config.toml
dataset = "read English sentences (LibriTTS-R)"
train_examples = 15625
vocab_size = 32
kernel_size = 9
wave_channels = 96
optimizer = "normuon"
nesterov = true
adamw_lr_other_params = 0.0011
grad_clip = 0.5
Rows from block 6, named by matrix and row number. Rows with one number belong to one channel. Each number is 500 + 25 x the weight over its row's rms, rounded and kept within 0 to 999. All counts start at 0. Numbers have three digits each. After the name is the row's rms in percent of the matrix's.
# convs0: first width-9 conv (model.blocks.6.convs.0.weight, 144x144x9), inputs 70-79, a 9 kernel for each
# convs1: second width-9 conv (model.blocks.6.convs.1.weight, 144x144x9, transposed), outputs 70-79, a 9 kernel for each
convs0.15 098:489475485486458465499532526498555545531499493497522510468489499506495515501474490503488481460454459500520525521526511480506501472446429508508543568531494487488518481477510518492502506514504484471447424456466476488513456478493527511478490505491535514509487472491499505528
convs0.16 098:468504518524483483499525561438493512508495497482486461530496495474470475501497467477528520458469467512517510490492481491522515472488507495507504483493524582512471518538500500487502499512524496473472479494516512524476497442505567555490480488549470500505504452460476497478
convs0.17 102:490501477492500513512515514451479514543529479451492489510458425459488490478496515500488491497492484506522546487527515509490466494509484477489535538530522528513514480486489502490499518519523557553542527506476484460503482474469502527522532526513467501522511499479491516535
convs0.18 099:472489484462482501509496481514504495503504485491472470500505509505497495493487479501485505526525519500490515466460461487494502523505515481473438392437470479485483493514513482488504504515531499509540522485469511496473493464465451462488494495508498515512491472481485514519
convs0.19 100:543532495508524528501504510486510487501529520542487480563538475484495510490511501479493512503486491497463465517468505525504498524527508496495526512515557548506512491496496506468464470463489513533496491505495485476480470486507494512510560530468480507512491475522557570565
convs0.20 096:474503510496486497503518522536511490491505502506498457518497484472493503476463482465463467497487462452465524448484481502523514494475453531517523529483465472482474519493488508484477488504495497510502497481490495464462483463474471464466502518518499532528510508504523492464
convs0.21 100:498483483507526502482485506484484497481489501504471453501493513531526504491492527476505520536526487496508493446459478483461491483469500485524532528496478481456413521500496502495494482464467557526527510552529506495477511494493465473504511516503459498516466459469469465440
convs0.22 098:478467456465485506524530495507515502506482492484507521487501520535523513514534517579516466459497507505531504507496481468489507495498476461466454465488488487496492497506491495480485491525510524505492495501512526503487486510515520512511485431438502504492487475490497489507
convs0.23 103:517498505496476494525490466485472465442475481490539530442453480500501491462466490514496495494515514491494501548526495510492476494491440459509504494526517511512491487494497493504524533471500442499531528524502490500476481503526528499503522483464499463493514498479486502516
convs0.24 100:558514463473504509472464485518510506495514501467475494478486467455449496531512495519511493479483504510471452494499489503531523489485476496529564548506495509551566459438438457483507495461438443474522533523487480495529466491517534520484482523532510535555523512502504502480
convs0.25 101:515531533514495486501533565457470469499483476495514488508518490489492493469468494443482532538520504500478487472475501517528535519500492522501478488483498505488520504488502494476482502538527535476434479514482477492533482498501481454477511482467483479460453470516504465474
convs0.26 101:474508500482500477455463476539519507491473486488527536472488496483483517495498501462463461497518545547528551505536531524494430448495503489484512498526529498468464484463450481519520519491490489480477487497497503527583449482507505497511529517523489523510474485492475473474
convs0.27 100:495502511547506473501514525478501518467472479467510518483500485485525551533509520516485465483505503490470457577563536519536503507515520489491513504492474480519517502499461479493489497503478480497506486455453450447483524537518512501473482471467509493482489503504493506437
convs0.28 100:479493483482501531564571539464498486514510532493475516468465484481488504521517505487515545521499480505506512497486507490485501492491459474453450443455449439473489502508476490509516509493464484461502548532514537515478502500502523526514493497501472492486502496496518530559
convs0.29 102:503491468477506536538517507507467452476483483474483497487493467485525546532500461490497510517505486489486498475503499491514513525523502468485507477434471510508508524509506498485460487493486520510510474456459453454452491470483483504494466491502506493456454442448466490483
convs0.30 102:527543506489495501487492467481488516511508478454434421516512495462482536544520543506503496475478497509513531488451492506514493499521515550571559508480465488461457469473499508506481469456452478496546545520494506513475473516555557530507479474477507527526519504496515544565
convs0.31 101:502494518537517492502511533530550534521516496487482473507503505531553527514526536548531525521500499497502508509520522515487487510532503549512488488508510505470494463469490502496489484471466529476461485496500480462459550513498477464445411418444502498492509510507507508500
convs0.32 099:489523520505512518493478480483476458506534512510509504496519490466479519533544530478481500515503503507500504459479505527509498513519554517468445454490502513501478513485482472488518522517525508465487511508520520515516482485497517502462462480489502471497507514508495477467
convs0.33 099:469460501515466469524521491424476508459474498499506502524509513500455449487484521526530543511519515517525529494518474482471438452462485506487468456493525499471476509480484489484500511523534523501510541518549543491483490470486491503505507511477485512493480485501520513513
convs0.34 102:512501502530534514504525548495491478505523522507511534509509488486510545539514490510523502490484486491481478516469490518503478497513563511523507482499525510493475500490530553528487469492506472489520541553548517514506496468457487524511497503489526515516515504493474478466
convs0.35 101:486487465483523544519484481480451465476511535523505505518501511515503519488472449558540529468466493513533491488515540522485486505506462481481494517484470491516499503520480489519526506494482487537503499502540521474474460467496513494441424476527563526482493504507536530497
convs0.36 101:522517501471478504527507512538500502516509511502507508530512503532520503478486518519538546549520456437453487443471503539531528523499460471518515498507503480485505500512492483463469489491492481507503510488499512515510549517513511511534539536531493501520531542538516498508
convs0.37 100:473498530551523490498511486542491500508539564540527516455480533542544542522492504546561556540540516492508520517470443490509510522554489437480476494504485478501569451452432450487500492499508458475472485508518531514543466475496510496505530532504485474490507475462468479489
convs0.38 100:477476486526530491472464458461503518507502513510497478487497499461460495507513579480476475508502499482494479539563506516535476488522511455470451459475501481479510494455522538530504483485506455491503478485475493489472464479476494497495494528510488494507503512499517508513
convs0.39 099:511517491482489470482524523474485507526582547481489506506503497484494480473471470471492506509498486495494512461449438462471454489518542453465515522535557570505471498519506513495484483486482497479481476496505519547549465497498492486534535521477457486506507484478493524531
convs0.40 100:500514540528506509505485474497504496491487516521507534541529506492489488484510506491500506518516525499476481519514512481479490522552526455457497523502486498509521487501485492488462467475458529540503464451471507557553514495467474503521512477423467501505503508500497515498
convs0.41 100:498490481487525559513469464502502480436454508521499517525519511512493477475469488516510500477475468478482477476503504515502459436463536428463502501496492476504513467485510523516500504492458519497512530503470480495540467461468498521522493503503495517495469482490523529501
convs0.42 104:522517499506503503519532508521528514545508462463482480469472487469454490508526471488494501494483486477462453501481527562493491518500528462467472499530493511536530462483512498465459473486488486465472440439460456458432544510491512521491491488480551504483467500529513477492
convs0.43 099:479483500487485487491512507462509541536497459457480467491503522511486471475530559530526498504504498498473441489512506509516511492463492474452480487501497470470469507482499516510475486470481489490480471475488524526493502507511475456499487485500561529532533526506481474496
convs0.44 101:545524514494477504513518515545493487510542531516542543468475516544529509499484464507500483477479484486495495516555547496481496504486471551552545536509501505513470474467471479466484500501524488472491487480469462489511512516496489490501510499493513506501478478461468477495
convs0.45 102:532507496465454496521516519496493485458471458460462435468493525521508505518534516488502542566563541527509485486472456438474500492463468457449466487493476488507523556526508511506517527534497502488472487507508505511521511488469458491490476475499506524519503507510507511506
convs0.46 101:486520536495499498493481536489482464481488496492482490457460492508502512515508513505514499502517501505510489503509489500512496494525530493491483496530522505491456467484520500491509497491504465484492491475483491466477537502471472507511513532541504497514483489493512516512
convs0.47 101:476508521498473466484496469491516522503466452495508491495501505502476483488476475579530493476477516551555519505478502502485511547540520506479493509538492436477514487504512499480490485487470494476515517500493525514499481454472498535549523521526464438464503525568583575544
convs0.48 099:526518499466462479501496476497493503496484468485482484489527524474438479501518517491511518497480468486496500509500485496472465493485522515526519518501513497497475490483506504489510513519559538542531503465442427466536510526490502520520509482428501496502483469497540523516
convs0.49 097:480494475481503505493538566427497517527510505519533549489461462489522561578546508507498499505516511499490493479485499494489481469472474459451478484478486503484453505488481484493506497477473496512505498487456470473482506534537502481494508488495484490493491472467447445466
convs0.50 098:490525547519500520494510524470525539512523522494490512529512513494482493483479454557543518504519556530495455484518512520509495479484500487486512530507484464472483511512495497516499464465478527455477486483488496498453484515537515510524508472472496500501488510519487477468
convs0.51 099:496495493467483478481506501571531509480483488481494484414440481499497500521525498522498508524536525517487465473463456452460468457458453517502515462449460485475451497489492505519542541544553523543530521504498493485448467479498516527522517527507548527521512505503490495482
convs0.52 099:534503498488511528523492499514514492468475507511509528463495497501476475518534540463484508514533536500480482514524511477480527513495493474489496517554511479499491485468473469500504518517485491461460496503472459519526489450481485484490495485463506503498489469451480520552
convs0.53 101:503485502514530507512489514462499505471457491499498480486477466491510487507517493528519493492468469459455479479500493492535493485504525506490468479493518527518489516513494513508504492478507550533519500462441486518496525502477440474517541541505547530494482500507492460471
convs0.54 099:491492509497493503503527503503496517540454495526507564454486525507465489500523524481509524504469477498537550477480486459496527502474463540542487486520500492478518514505495467466487481502524445462485472476481513525511523541538514537516544547571496508514507486547508522540
convs0.55 098:492508487498504498502506527485446477492493512532515493468473462473506524514511505502488481490478468490515540495468469472489543518479516518516486456435455457493516472469467492511496492505509481490495493512507460474490494499486469448480500515531542530528529557527494502518
convs0.56 101:456470491511493497503512525503524519524534520489465485499449433447456479502496480523527528511505488491499535463483507511487493491498496530482466470494497514515482498461471515536536520521533511518510471459465497517509510508503515507485484509515512519485479478473489497525
convs0.57 102:545518516515527530511502502491502488477463472487501542477487510526526546532515506485478516542521485442467503465466490490477477494523556504473487482454459446470479505481478472467496514501497501482446468491509541493432489495517483473464459476484495493496513503486502513503
convs0.58 099:488481482496529529529529505559528537521505516495529529521510530517507502481479471532538520508512471481493500485491506481509552540497471500478516496477472487454440456496505518518511510502501471471502554533500510505463509445445459469507503514516480500498490510517516516518
convs0.59 101:501495487487500512511509480488486491513501527531504534543533522490448435470499497500469507511492495500492495493539513473445496493481495525481482527506457478516534469494509519541493466446464530513482466460516516492520499502481460448470499524569521534501497497506511510497
convs0.60 098:475457485497496507513535558509494488485492489484494466558520504494498498506498476528534499491506503480481502459475487493475477517484556485475483505496501530549496530531511525523526484468467429477525516505501534570585482478482504555557523480458493500507491475468472469471
convs0.61 103:519511514498506528514509518546535500483505504515513528507519474423427474499484507524532549512484482447412435499512508500515517482514541492488480497498481462486489494497497488490511529527483468479467483523529519524535470440438472526517520524496493477488534536488476484473
convs0.62 101:475477479477504541559528532501487465464485480485476461475478487491519519497495492537517528522495483479494536518518523524492493499493534526562526499499493494562580504506526505506484496514539470518547540547549565575547458481490504513512502475494557556524510537506469462446
convs0.63 101:497503492492484479504498495522500507534502496501512494541486462512528496484482512467494504491461450468475489507516502487507522518490480482479481462486488471482517508537524492504518504516524534517523537530505477487486481493464434450455464491493504511530536508471531565535
convs0.64 099:484477483460453475504518523547544551533519492489527536456498537505503522529537503488501501491506508517509510463479470493545529522542535504491498522501484515503443486498493484466480483496478458483470473522527514523498480503514510486457444458479471476494495486510517482457
convs0.65 101:496498483511515502498518533491492501478458466490488486497519496470487484471466473471472508535509504493488473514518474460474499521518504526498492481469473503536523518503488494491488488480471492485483489492495514528516463488490500513553536503505507514525496474473484475449
convs0.66 100:486526519496482511513494482539521525520516504477471471489469466477516517513501515477481514537530514506509497499484514506480522510500499472454456495527508489494515479498474484509522504510486498517491474522572570524474493510521525512535513506478532521501486511522500467468
convs0.67 101:512484461489528512481505522476486477487535567528457450475482517527518467476497508482495502483488485492490506501500486479492460471498492517500463484484470485466462488504497512522508498508514486489483458478460450474504532530458415446474508504503529502476474490469476487494
convs0.68 102:500479452465511514507524492511482526491460477496526522492504483501524490462489515457470476497508503500494492507502546524475468455470485510543520516534525490485482517517500505508510486486468489490506529528525531519521481475479477508539535528539499496511511517524515507494
convs0.69 099:491493501476499494479488525539528510516509505531548519497490502517517501515520490525525527501492487498510522515518512496491510518474468541529511496467451480482485523512512523503488502543533520506512506527518497532575475459485485461455475450455500480486530547523513522502
convs0.70 100:519539529502499499492514539535518513512502499517541530491515520505496502502519506476476472507516529507479474465478489527576568501475471498490499499492517497481503480491496493480485505517513497507524530503457457505524546550522505520510477481509520495489501520503506511508
convs0.71 100:515477513539549517508521516473522477447491495516526527512504500506515505507496532488523517492495505519523531498482514504488482515529513516512476479500506462474516470451466479507515538543551523490483502518501483486469515510497494490505512475442498463455438462496516512507
convs0.72 102:489501505508499502493485501429437473509514506519513490473497486476502546536537550523516516497489470462473492478430471481473495537538487554537505498488503506501520511497477476494516484475467467460459473504496482501554521504517516499505516512501543502504530511491497509503
convs0.73 099:486484482493515510505500515569573549485485478506507518576539476463504558563535501468475475477501512505507482514513509528482446457471520515487504539512481471461517501501501485491492484478476473486521553540524505476482457456459482511517496498513493471470500532545533514547
convs0.74 101:511502521503493506493490483499521509475455452473480514511491478488511509514510489482481506496476484477472475523491484477477519502464490470491499516592556551538524476472473474479480500488502453446473472473453452500550465490513508498508489468458503518500471441452486502492
convs0.75 100:481478497538558518490499494529510501470474491493508515466484477494524517480470502497496469482513519485475481495510558557515486513517508576549499469447477546515502481489491517512501496500473482477460468480498517504518477495528503513526533506510507480474475522533514533555
convs0.76 098:478478460488531578560527480483508524533497491472506529494498491497524495452489489485489502499501491509509508493491497536515511492492509518470461467514486489501509451467475484471481495524539502531516512476473480525574535557539486481463490494472508522496492481471480480460
convs0.77 100:518501465456441472484510535478504463485532546543516479499500511501485456468464493460500524518510522502484495521524486483524539477459504496521537513527539525533543508454475502501488481503508453464462466467490501497485493516505468458483487504498519502466462471493494486482
convs0.78 101:529518487450467486511506495521508537524507494501513537442441462482512529499471488481469483488493494511525538518504476461477497493477494504490439448457473462479493485476470480509515499493503497475477486520549530536547567532512502513505493477461475477473488522538548529481
convs0.79 101:508521534537519523487480501510519494498515535487461458485480459468495506523533529515502499503509493505503463406428458446473496502489462476503505501477465486492478471461456475478488504507534514496478450462465490521523466474470491497516516502475488500523544533521501487465
convs0.80 101:469487502495503520523516527528519522539549534508509467478465484534553494474506564489480478501498487459462474507487471479487487511536569476499488506496512495507529490502503507501487491512530507539536499482499507492518556530524519520509481468486541502455435457506497470454
convs0.81 099:455467471496502495528539487542540493478467469476484528497460473503519533544534502488499507501507506528522522544487454477499514507508484471480449464513532517515500511495491473467472496501523496490523524518511505508514504505456460481471485496502510504510512505504489461469
convs0.82 100:500500487487499510522503473515498485524500461494536567512530514516525521507479510527501530501484457421444460493487503509478487512487474478456456476486471510499477519519524499497498492471491480493496492488466461482503485465473522545515474464481555510485478473462476492437
convs0.83 101:538512502511510516530510515548538518485512513483477511497500513534504470469474468555535490451467517568555495502510528511489492521518475477490479483502515514517498521529510514493476470475517501473476482495519511492500496456466508510531536532525499488493489496519528492475
convs0.84 100:463485528562551498476468477507470502492485490489471420438442465496537518513513514489498526521502495477497516480465525492467484528503504504471447462504498499514485518508505519515495482491504504520528488467498550530466519491481504509499508531536506500525530528532490457454
convs0.85 102:510500489511528533515524542527503497512504517522501512458467503551590553504470439485496502489482485489484465549499490506491467473504476489463470446463460459460451489520524496508509485490498458470493502479421459489499496460492515491463452464507441467511493478491494488457
convs0.86 097:500522538506509520536511442478477492496516565582501477551535496484484490491489515418441450460479485478497547492455488504485508535516488452451474506510524517564549455473505523536519483487525525515484459473471460489502500498489466474495508537539517510530522506497485486482
convs1.15 095:472502524511506505505489472509510505485460477503497496526498491473476486498526541499517511477485484471487497502497513532488464470479497497472459480447447518517499477490483503508491504507524481469487499505477445460495480488495512522506472451448478492496498479453450472517
convs1.16 095:513494489470464453485470492488446477482493511505502487494512483498490481502520475458450476496522514486473480479485465537533470465505466487487418474479516456488493446443457438460495496496531479504524489495469491502511466497524510512525501449460518511518534538518502523546
convs1.17 097:518511498505503512504509486545550522484487507503491481512503485483471491485500507495485464485507512519499504502497501496492464482517526493494510521536545551519471486484490481432424454473503532508503518541529493464490430453491516508495490503516442490507513521528540543550
convs1.18 091:520523534529506482502490460510489478487499525551528516515504482472499505487486467457436449467509539516491498478479498502513495490463454512492502517537534501478478468483483465492515498497526481488498481488493513543563440456467470487492496494519494520519495482491508497492
convs1.19 105:470464439455466458490499464550487485495467457475500517547549532507504508510535514490471475476478493484489512489498531542495448485504462511501513515519500483530448548537523523499471460472490493499490493486454456458483508509504513513510464453473488499503477480514521515504
convs1.20 096:478492484471473487514505494542511461447458482495479461572568546504463441465501515534547531521522521535551568463457464469478501505513526503483453460485498507483464487485490513521507493464485535538498490503506492491518489510537542518494482495528520528522520529544523505499
convs1.21 103:485491508525514503509500520487457498523515503482473482514493451441446466474459452505494519519509504501498487468471486512504502500509510495536511500459472509508546514515489476479505525522524503498493519510469440452476467464484515512509497516525489486469475504504490516525
convs1.22 091:509519525498501507509526514519526505496480475485497497508506492503518522537537504482497499545543537544534512536533505483477485465466479465485493544530486482496531516477502520528497468451484491492489484484500520528509449457470486484503514480435507493473489519529509504514
convs1.23 102:564575540506477510488485509498491506499506507516504481460453459484503523540555502468496481467477496492511500492513500509501503505492468528464468513561505505497497466482502494526544548539519496497509496478483539546540502485489509492466481499473534520472466496486476459464
convs1.24 099:484477469482467455490500485539535516513519521508487505493506482469489485491495511496524522508505506490466461488472485491524528501506514505480511486498522527497507470484489489504513549529462491515494490538548500493479478478481492508522520531502516520518534516493512527518
convs1.25 101:512479473486474472508502476488532558541488465502499531519523496494505517498461477419442485495484496507500506531487452467508516516522518490500487500510519491502536482479479483490516527521511482489481499522524499496529491472527535489454468500550441472472475514519483476506
convs1.26 104:502529536538522510488467457548541518479475496512477416543513502507501477467488473533508489502505505504485483463521502470477481484477481505483479474490491530542512497489480484508514526525512554543540525501506501501501506500502511511515484466450524534515512526538520501508
convs1.27 094:517509466448490503516518534506528509486445473507531511457526539511492503491506516536531486483492498514509483547508501500522543499479567534485472512527504516480516511501507509490456466488505440470486467494505502507513455471497503506496482497529517528517509511515513477452
convs1.28 092:455461492508482478485503505520538523482478460442426430480500478474473472459473516520485465484501528522485468545511486451459514553537505475495501524501502481516475508505488464503509516504476501523553519521491493484473473501505491499503501497497496457445444433445463499522
convs1.29 104:506515526496466471450449468540499463474510509500490500517528521520478504527539546465481490475473488496493497500512476438444477474495503516523524494477478509508490512496485481481493487476477510490466456467477481484506461458490521531523507497499513503488483471459465493519
convs1.30 104:502480481482493496484507533518527527514513482456458510510516511526519510510517526499493459473479491518549558543550508512498478481481484518520500493517517496468488503519517515526522512497477479507513493485500519549535513509520504487471463488491490516525503484495529545513
convs1.31 099:512514512494490471486495507495465494525521497506484470545506479486498487485485477479481486494523526508513535530509479456476506494468480467495493498502484493500477531536535530504476475489513519514505497501500499506521471469460469490496492507515563490447474467462475504534
convs1.32 096:452481479458493540530513527501519486477498499470482502519537528485465470488503523503503518527538516500509479446484539518480483508482494503510527512532491529529529479481496505515522526508495517518505501489489503509500498503514516499497527559567493496510504503481475499545
convs1.33 093:465491498497531577564537512480476489530543521536532524449467466458467481485483498444476484506514523524527525488511512490499518519503538489500514505495455537552549486496527542508497502509514473460489518526528526507463496504491464465477477476495441442484507501505511500511
convs1.34 096:508524518502490494491487487491503500484486504486460441438459497510506504519526533504505495513513503494507537505523499461484507470489541525567537531521508481471490501521520506459434429472508523508524525529518487480501439458491488468475503521553484498509505518524519523527
convs1.35 106:486489505494488471490484498547571537497476474492512519468470484462456485493498494544513496491462465484481449597589521478464490522510482515517488483484509470459517527513516496535566526487476528503493471469467467495506450459473477471513549528525512511500511518484454462505
convs1.36 104:485507554538514488480472468510503486495496471467491494492467466503526536531527524489474480479501507481467496508528528488487511487458450521527518513515490506525515493500506487497481464473480512481466488529563543520507519503499487521546539524518530499505529538504504512524
convs1.37 094:482473471466494529549525516491488481481488503513502483517508495468465482507546571520517509501494492494486481553523487494494482514522507442455470473502530540536521581546517498479481511516495435477490463472498483475466489501554571557521505506487495460444463464439409431482
convs1.38 089:538543523567554502488509498514495500482478473452494530474475475493524516497496487523504485513502485490504497485475472484525512515501475466502525484493505507442494496495521528516513515491494489511501484449474501526518517506481510514520525516487512524511493503535534500496
convs1.39 106:519502481470497501501496479517518505478469494510526506459481502506486483511528544527509485453433439481493479507473440485536497508511532464499480482482478494475546455461494469475498501512534494500502488501507449457469538501497508514492470493507455504501505501479452476509
convs1.40 102:495496488487478509567547508542515492522545525518499489502468482482512522473461503475507517489472479489482484506527513489472466499501484514523543505482479496526502566552508485511521535537525517472481492488494511515513499485507523494467463476504530496464476509497495515514
convs1.41 109:436467476521531522521518556458470490503510544527514536511526498497500490492505497518498492478446436459484481535535516492509524484465516485489510534485462477517558511499482469488524529514496522523531537499490499495453479488470501523529521506502495496490481505499488510543
convs1.42 103:525515492465471498486474466508507524520487501501517503502567557507477489491486525531503474470502474483475489515521513513500513472467507511525509518506458471538524475512524513490472497525555507559542502485488528510515478505502483485502512492488495519512492496508475472458
convs1.43 098:487475485479500496488497507476484501479457476527530529485494495462459476473465490537511493492493483476491459544501480485507514506489492488493508519537522488474451547524516517515542538509506505539539525515523530500472475493539531510498520514523486516522500474466470463510
convs1.44 101:488510530518501480484493500511516512531543505487506535490484492501510526526485453568498488477469476482521516510533533522499462456494502519519510521515511521515508487486501503516526496484509522498475480483486478489491466497527535537539539522508531524501481506501494471487
convs1.45 098:597543503518517503516512492498453449480504501472478527523514460451488514534540562472474498491497511499465443500510529516502512498514540504487500506500487485474491508497475461476494493471476507476469486501489479516550517527522510518531547530503547539504487516498466462441
convs1.46 101:510510508534513511533539527503484446463516532519492518514511522525519499501505531470472497537507481491522504482470488487513551542505499479492505463459484492512529475457458501524510517536527482469464458459494511507506497484486499515525496496551502485467452465477485485454
convs1.47 108:495508500465453478501517521530521464449468479521520524451468480456434435447459473480484516536518507487458482520528446439458498505512481505511475497494554545553512492505512515490498512482449455428455466478494513493511460488518514516538556563570509478451458490488485482482
convs1.48 102:484500517500497492477489529501508526499480494487490501486483492499512490478469472508487488518535502494530530489476470492524531507478470531492483498498485525542550488497515526523511486476472524521507497495464466512559489499478490510497463454482492501502504506542553515475
convs1.49 104:573548534522516508511530534463477518539510481485490500497514541511483510510475435527529515508510528522510497498512510513503463474514511520511491477479482469455471457447458449472501520564589431464468477494507510508511490510511482449468474475473477503511507522532518484473
convs1.50 101:508489519525502463456480480533510465458477451454479513485506524488460473513518483522523517497481485511496470528524497497509481477495482483473463467453457432458494511527548564528483482507509562557511501494524516505491489483503495476488499487483463466493515512477471496496
convs1.51 099:493488487482484498529538514509513513502490494507494471459483485485468479508533544517494489482480494511532563516477460461463463481502499499482464481478492505527504475478467478485517506499538475443441449452483493500517490481505510492481481491494506489475498516495492516516
convs1.52 100:504504518523500500521522537516488472470471442459496496483471478500507491466460471502488492507498489497503517473499516514508516486481538512497494496499501483479493522513514530517505477501520498497488491496484475478508502513532528529514527568582538530489496520533537522515
convs1.53 097:498503510505503531493486515493474512491477494517508493503508517524502507490498520547546533527505487490478493521501501505493501501457490467513510523510463435482526486508494499525519517527527490490494516522511487463474504476485482472456450459473451492514513510512497467465
convs1.54 101:486492516494487486528516504560530505510552542504493499480492511520532513501496526512495509499495513515513511514488481481478494498494505467468497521494525432442470501513523523503511524486442512499477479478473490491518462503505508487462448439450494474491488494477498560563
convs1.55 102:451500525524518497505545568498503495500498499497514504477472486493489470487498492477488498495482482489492487516473450498522501487510537490524497461447490499492487469472455483532522491489491527505487491502505507512514479474498507499510526537531485466455482490492522535524
convs1.56 094:526520509509514513511508493483513514514514488469473476477490503513511506514485459548561568539498496512520547533541562569549524496474469496505481482488487485502513550523523525520512523516494514504505507524548560577547511508481478494507492461464565548518502492492479477500
convs1.57 099:524508486499486479512526520536480452495504517537520521492501501469467488529525528482473471461487483458477514498514490445464502535513501512550479454486489487520505498500545545518507514526523563522518521500495484510537523527551540494481489492510483521534513499490502498507
convs1.58 097:446484515523497478487488486467484514508487482494495465476459464493508491479483472502501507508507529530516511503490498483506490499500490531529532496493526521494467474474492503464449480485498509500496498513534559553526502520539562554534538550539487469473482493491478500504
convs1.59 094:495478507544530521526505500512536547544503485512528502503485522529571570518467465466465461477493477501483450486488484495522547547527524542526532509494518460496487478478473471501556561562555541509492505502484516525515545507503484470497509520513482450470481493508515518497
convs1.60 091:510543522530496489517530510464446474495505508490523551522457437463495497496495504488485480495493492483493490465481467510517463500514493506487505479495515512475481468472489492483481475497512509510492442432505525489493510516503493495512515504531522506494491454433471519502
convs1.61 106:519525517533506499520503489486487513515522502499515520510524520497468456499519495506517532554524480486504521494502508526502476489513506452436479501509532509520531433474467482480490486499495520520491534586556527527491494531543508494488522547546464446465478469471496505494
convs1.62 101:464493542563531507507497510475461476536525495467460455504488450485519498483479501498505513507489465465488522477517564520496470455472509476495499472476475499515555496550521494507505511514503483473503511492469488529518495470443460496537544516490490494491491494484487470477
convs1.63 106:467505509487473486513546579473463470475490500503481533452501503506526492451474500496506508499500491497506498506484484494521496488513508481516508505501497508545533531489467489487499494505515509470481494492487494531541524509471458464474496527526503497494500507514517511494
convs1.64 098:490465474495496460459474469482460479477487496504498500518519527510510500465464490532512485500488488476474470477466500499514495506504491483473479529513493456439489476490489509498488477484519500519533494508534508490452486487482489502517515535558505514509489501517513512505
convs1.65 117:519482467467485484489489474495471479508537548544544565506464459472474468481495505509486465462483496510493456512546533481464461476513538527506475449475519511453479501511496477485506527535532498496471481511548550518490495476484514525523498477472486482469449452487509508498
convs1.66 099:511519523513500493539550542472480492477472472493532546507528498478475490519533533528485474511526514503515525481484497525518485493489488489472472506495501505482482491512528527493475487522522464486506490498523511489480467482500522506500483461492499536535536515486503534493
convs1.67 097:515498526534507479494506514492499497499517514486494499525487458511583544517508500508517509508502504505489488494484505527480459484484502451479508511465495492488549476496492486522527516529512499468479513476477511513496549538547518516508528564573483472471505502478458469496
convs1.68 103:509524514502489476495511495506513521516510524523513485490505514532526500500488475552550518520507519528522536506515500489490492490496477481471445453446487502469495458451446473492492470474491508505527533518513529534484470497510499460463494498501560517517534540512494503505
convs1.69 099:453457480509489479511516510492488483494502490490506510479503502490477486510524480494482481501520493484477481509470475549569543525524507473489513496475496490506480528528527487470484513543542489519505502506503506512509465458482495513523503466448494500487466471462450463481
convs1.70 107:482465471481490496506511512517490509516498520488502543446456477495513514503506521525527504486498510482463469449477475473491519522521502544514469488516518488459464454460486469451466482501515503489509505479460495501447490482482472495512497502482521547524487473481460448469
convs1.71 099:520509526540528507504491472509488488534526491495517533475467473503515529529514512495509515488482508510525548467497491462467501533518479497499510528524536501522518498487487498499500498502532466537544528499499502535567503515515525520506474481503503501476445460462476499512
convs1.72 108:488489506514503494495462425522508489489496517532529494498514524502487472504527505485510504504509517495471455538519524535502480466460486510525512506527511503526532514502511497471442464506519482486513535527481465469496487487467459487499534535482498516505481459452470482485
convs1.73 097:469487499495491488500501499502516499495520498488510501479487483470480505515526509539501454466474462483484505510499456445483509508492490504514481449478495509501437486495506516498489495500519506511516514496486480477489539519519541534497469486505489487483492499499506510522
convs1.74 103:518504483476498512498498503492487501469476491505494489492486490497505500512519532557566552519496501505494477549503489504527516493490507513496468467474499458480488487495517559531493499517492480496491500493483497490477525541540530531501482495513526485492486478489516527520
convs1.75 096:491500498519519508485474475529524506495499497513526545492521555562533518509498510479474482507514499487489495535510464433453494511507494542514495497510512500497561501503510537569526502517518543539533497459453496507483491512518526525513494502511519521504490485468479511492
convs1.76 100:472524546527513522533516516457482479497484473489531539478473478483500487486484471533527493473489498486466441501514507499480511552524478550532515508450495485500532499458458472504518518503522521535507509497479475475480522495482493516527476460464488509520500466450453455456
convs1.77 108:513499485472484500505498460479476526548507492474494527461480483490479502518516491492490475449450483523526498524490469510533453443483518471493525487498494515522536522511496508475470494494492533540489488502513518510500562521495492506536543524507519501521536515476471491540
convs1.78 096:482486488499520519496482501534525525508473498517518490525520491500514482464475482550543520510516504500489483492502457437450493545542530514520503475482502512503488474484466471499520522513509456474487485486474477482514443468477490495496494488483552545516493501508514531538
convs1.79 091:437474473448440461490511535502521536523497522539514491465462472461482510505503515456466476495532537528527541483480487503527523487482510513525514554540525520508536521515494490499501515518512501496519524528510498508512491512528534489472477464458543535540537520500492488460
convs1.80 099:506508529534515494496470472504493517534546533478485530553509492467481500470457491465459475485489485489478475501544517494486525522488492506503480532562489479468489505511505514526509455436446466481517515523507505515493470476461464477501496478493519485441459489507511526533
convs1.81 096:491512541544538513515491460475479482492486494509515502507482458471489491479446464497493503510501488492502503504491503517507509507529539499497521523500506506531504544540512499541540490482483489523518477474512501457468503527521526509492493498466555520487464471469472506534
convs1.82 103:516496490516545552530530535473513517494504526507458452539523503499507528542531509482490492517531501473487515503508509513512484490495513487478509522450470464492469479477493475478468467504497467479469463463508515489471451469507516543542496473472480504503501513500505513488
convs1.83 103:482477479472486495507523488504524521504517526501522533456455493523521520515543561521508524532519510506508511472466470503500521543520564444429482510515520502496491492471482510506470467487522541573502465474468454470510524527533526491469478469464516508502494536554532513494
convs1.84 093:493514538518478487499501506529531527496461474470461475500499492518538512506514504501498470493477486511494474482539500439429487506468483504507508506495506529509499516505498493504491477494494453449472493479466482483499486496504526537514490511554428437473455475500498493536
convs1.85 093:489464460475491483490518506526538500506515489494491509451430464499527533507477454496489466464481490489487518472505525506481503515490480508529512496472507521513477471444485544535521522529539532502498495497537532500481495500480472454453485515514525508513508508502497499477
convs1.86 089:507520504510502495492517533455453449480507528514515519513517516501487505514492484493487474494529527501496502538473486520514503486491528469475530504478467462449448463457461487519513508529546484510511501512508517532519519495483483498499504507506554525508497492494516525519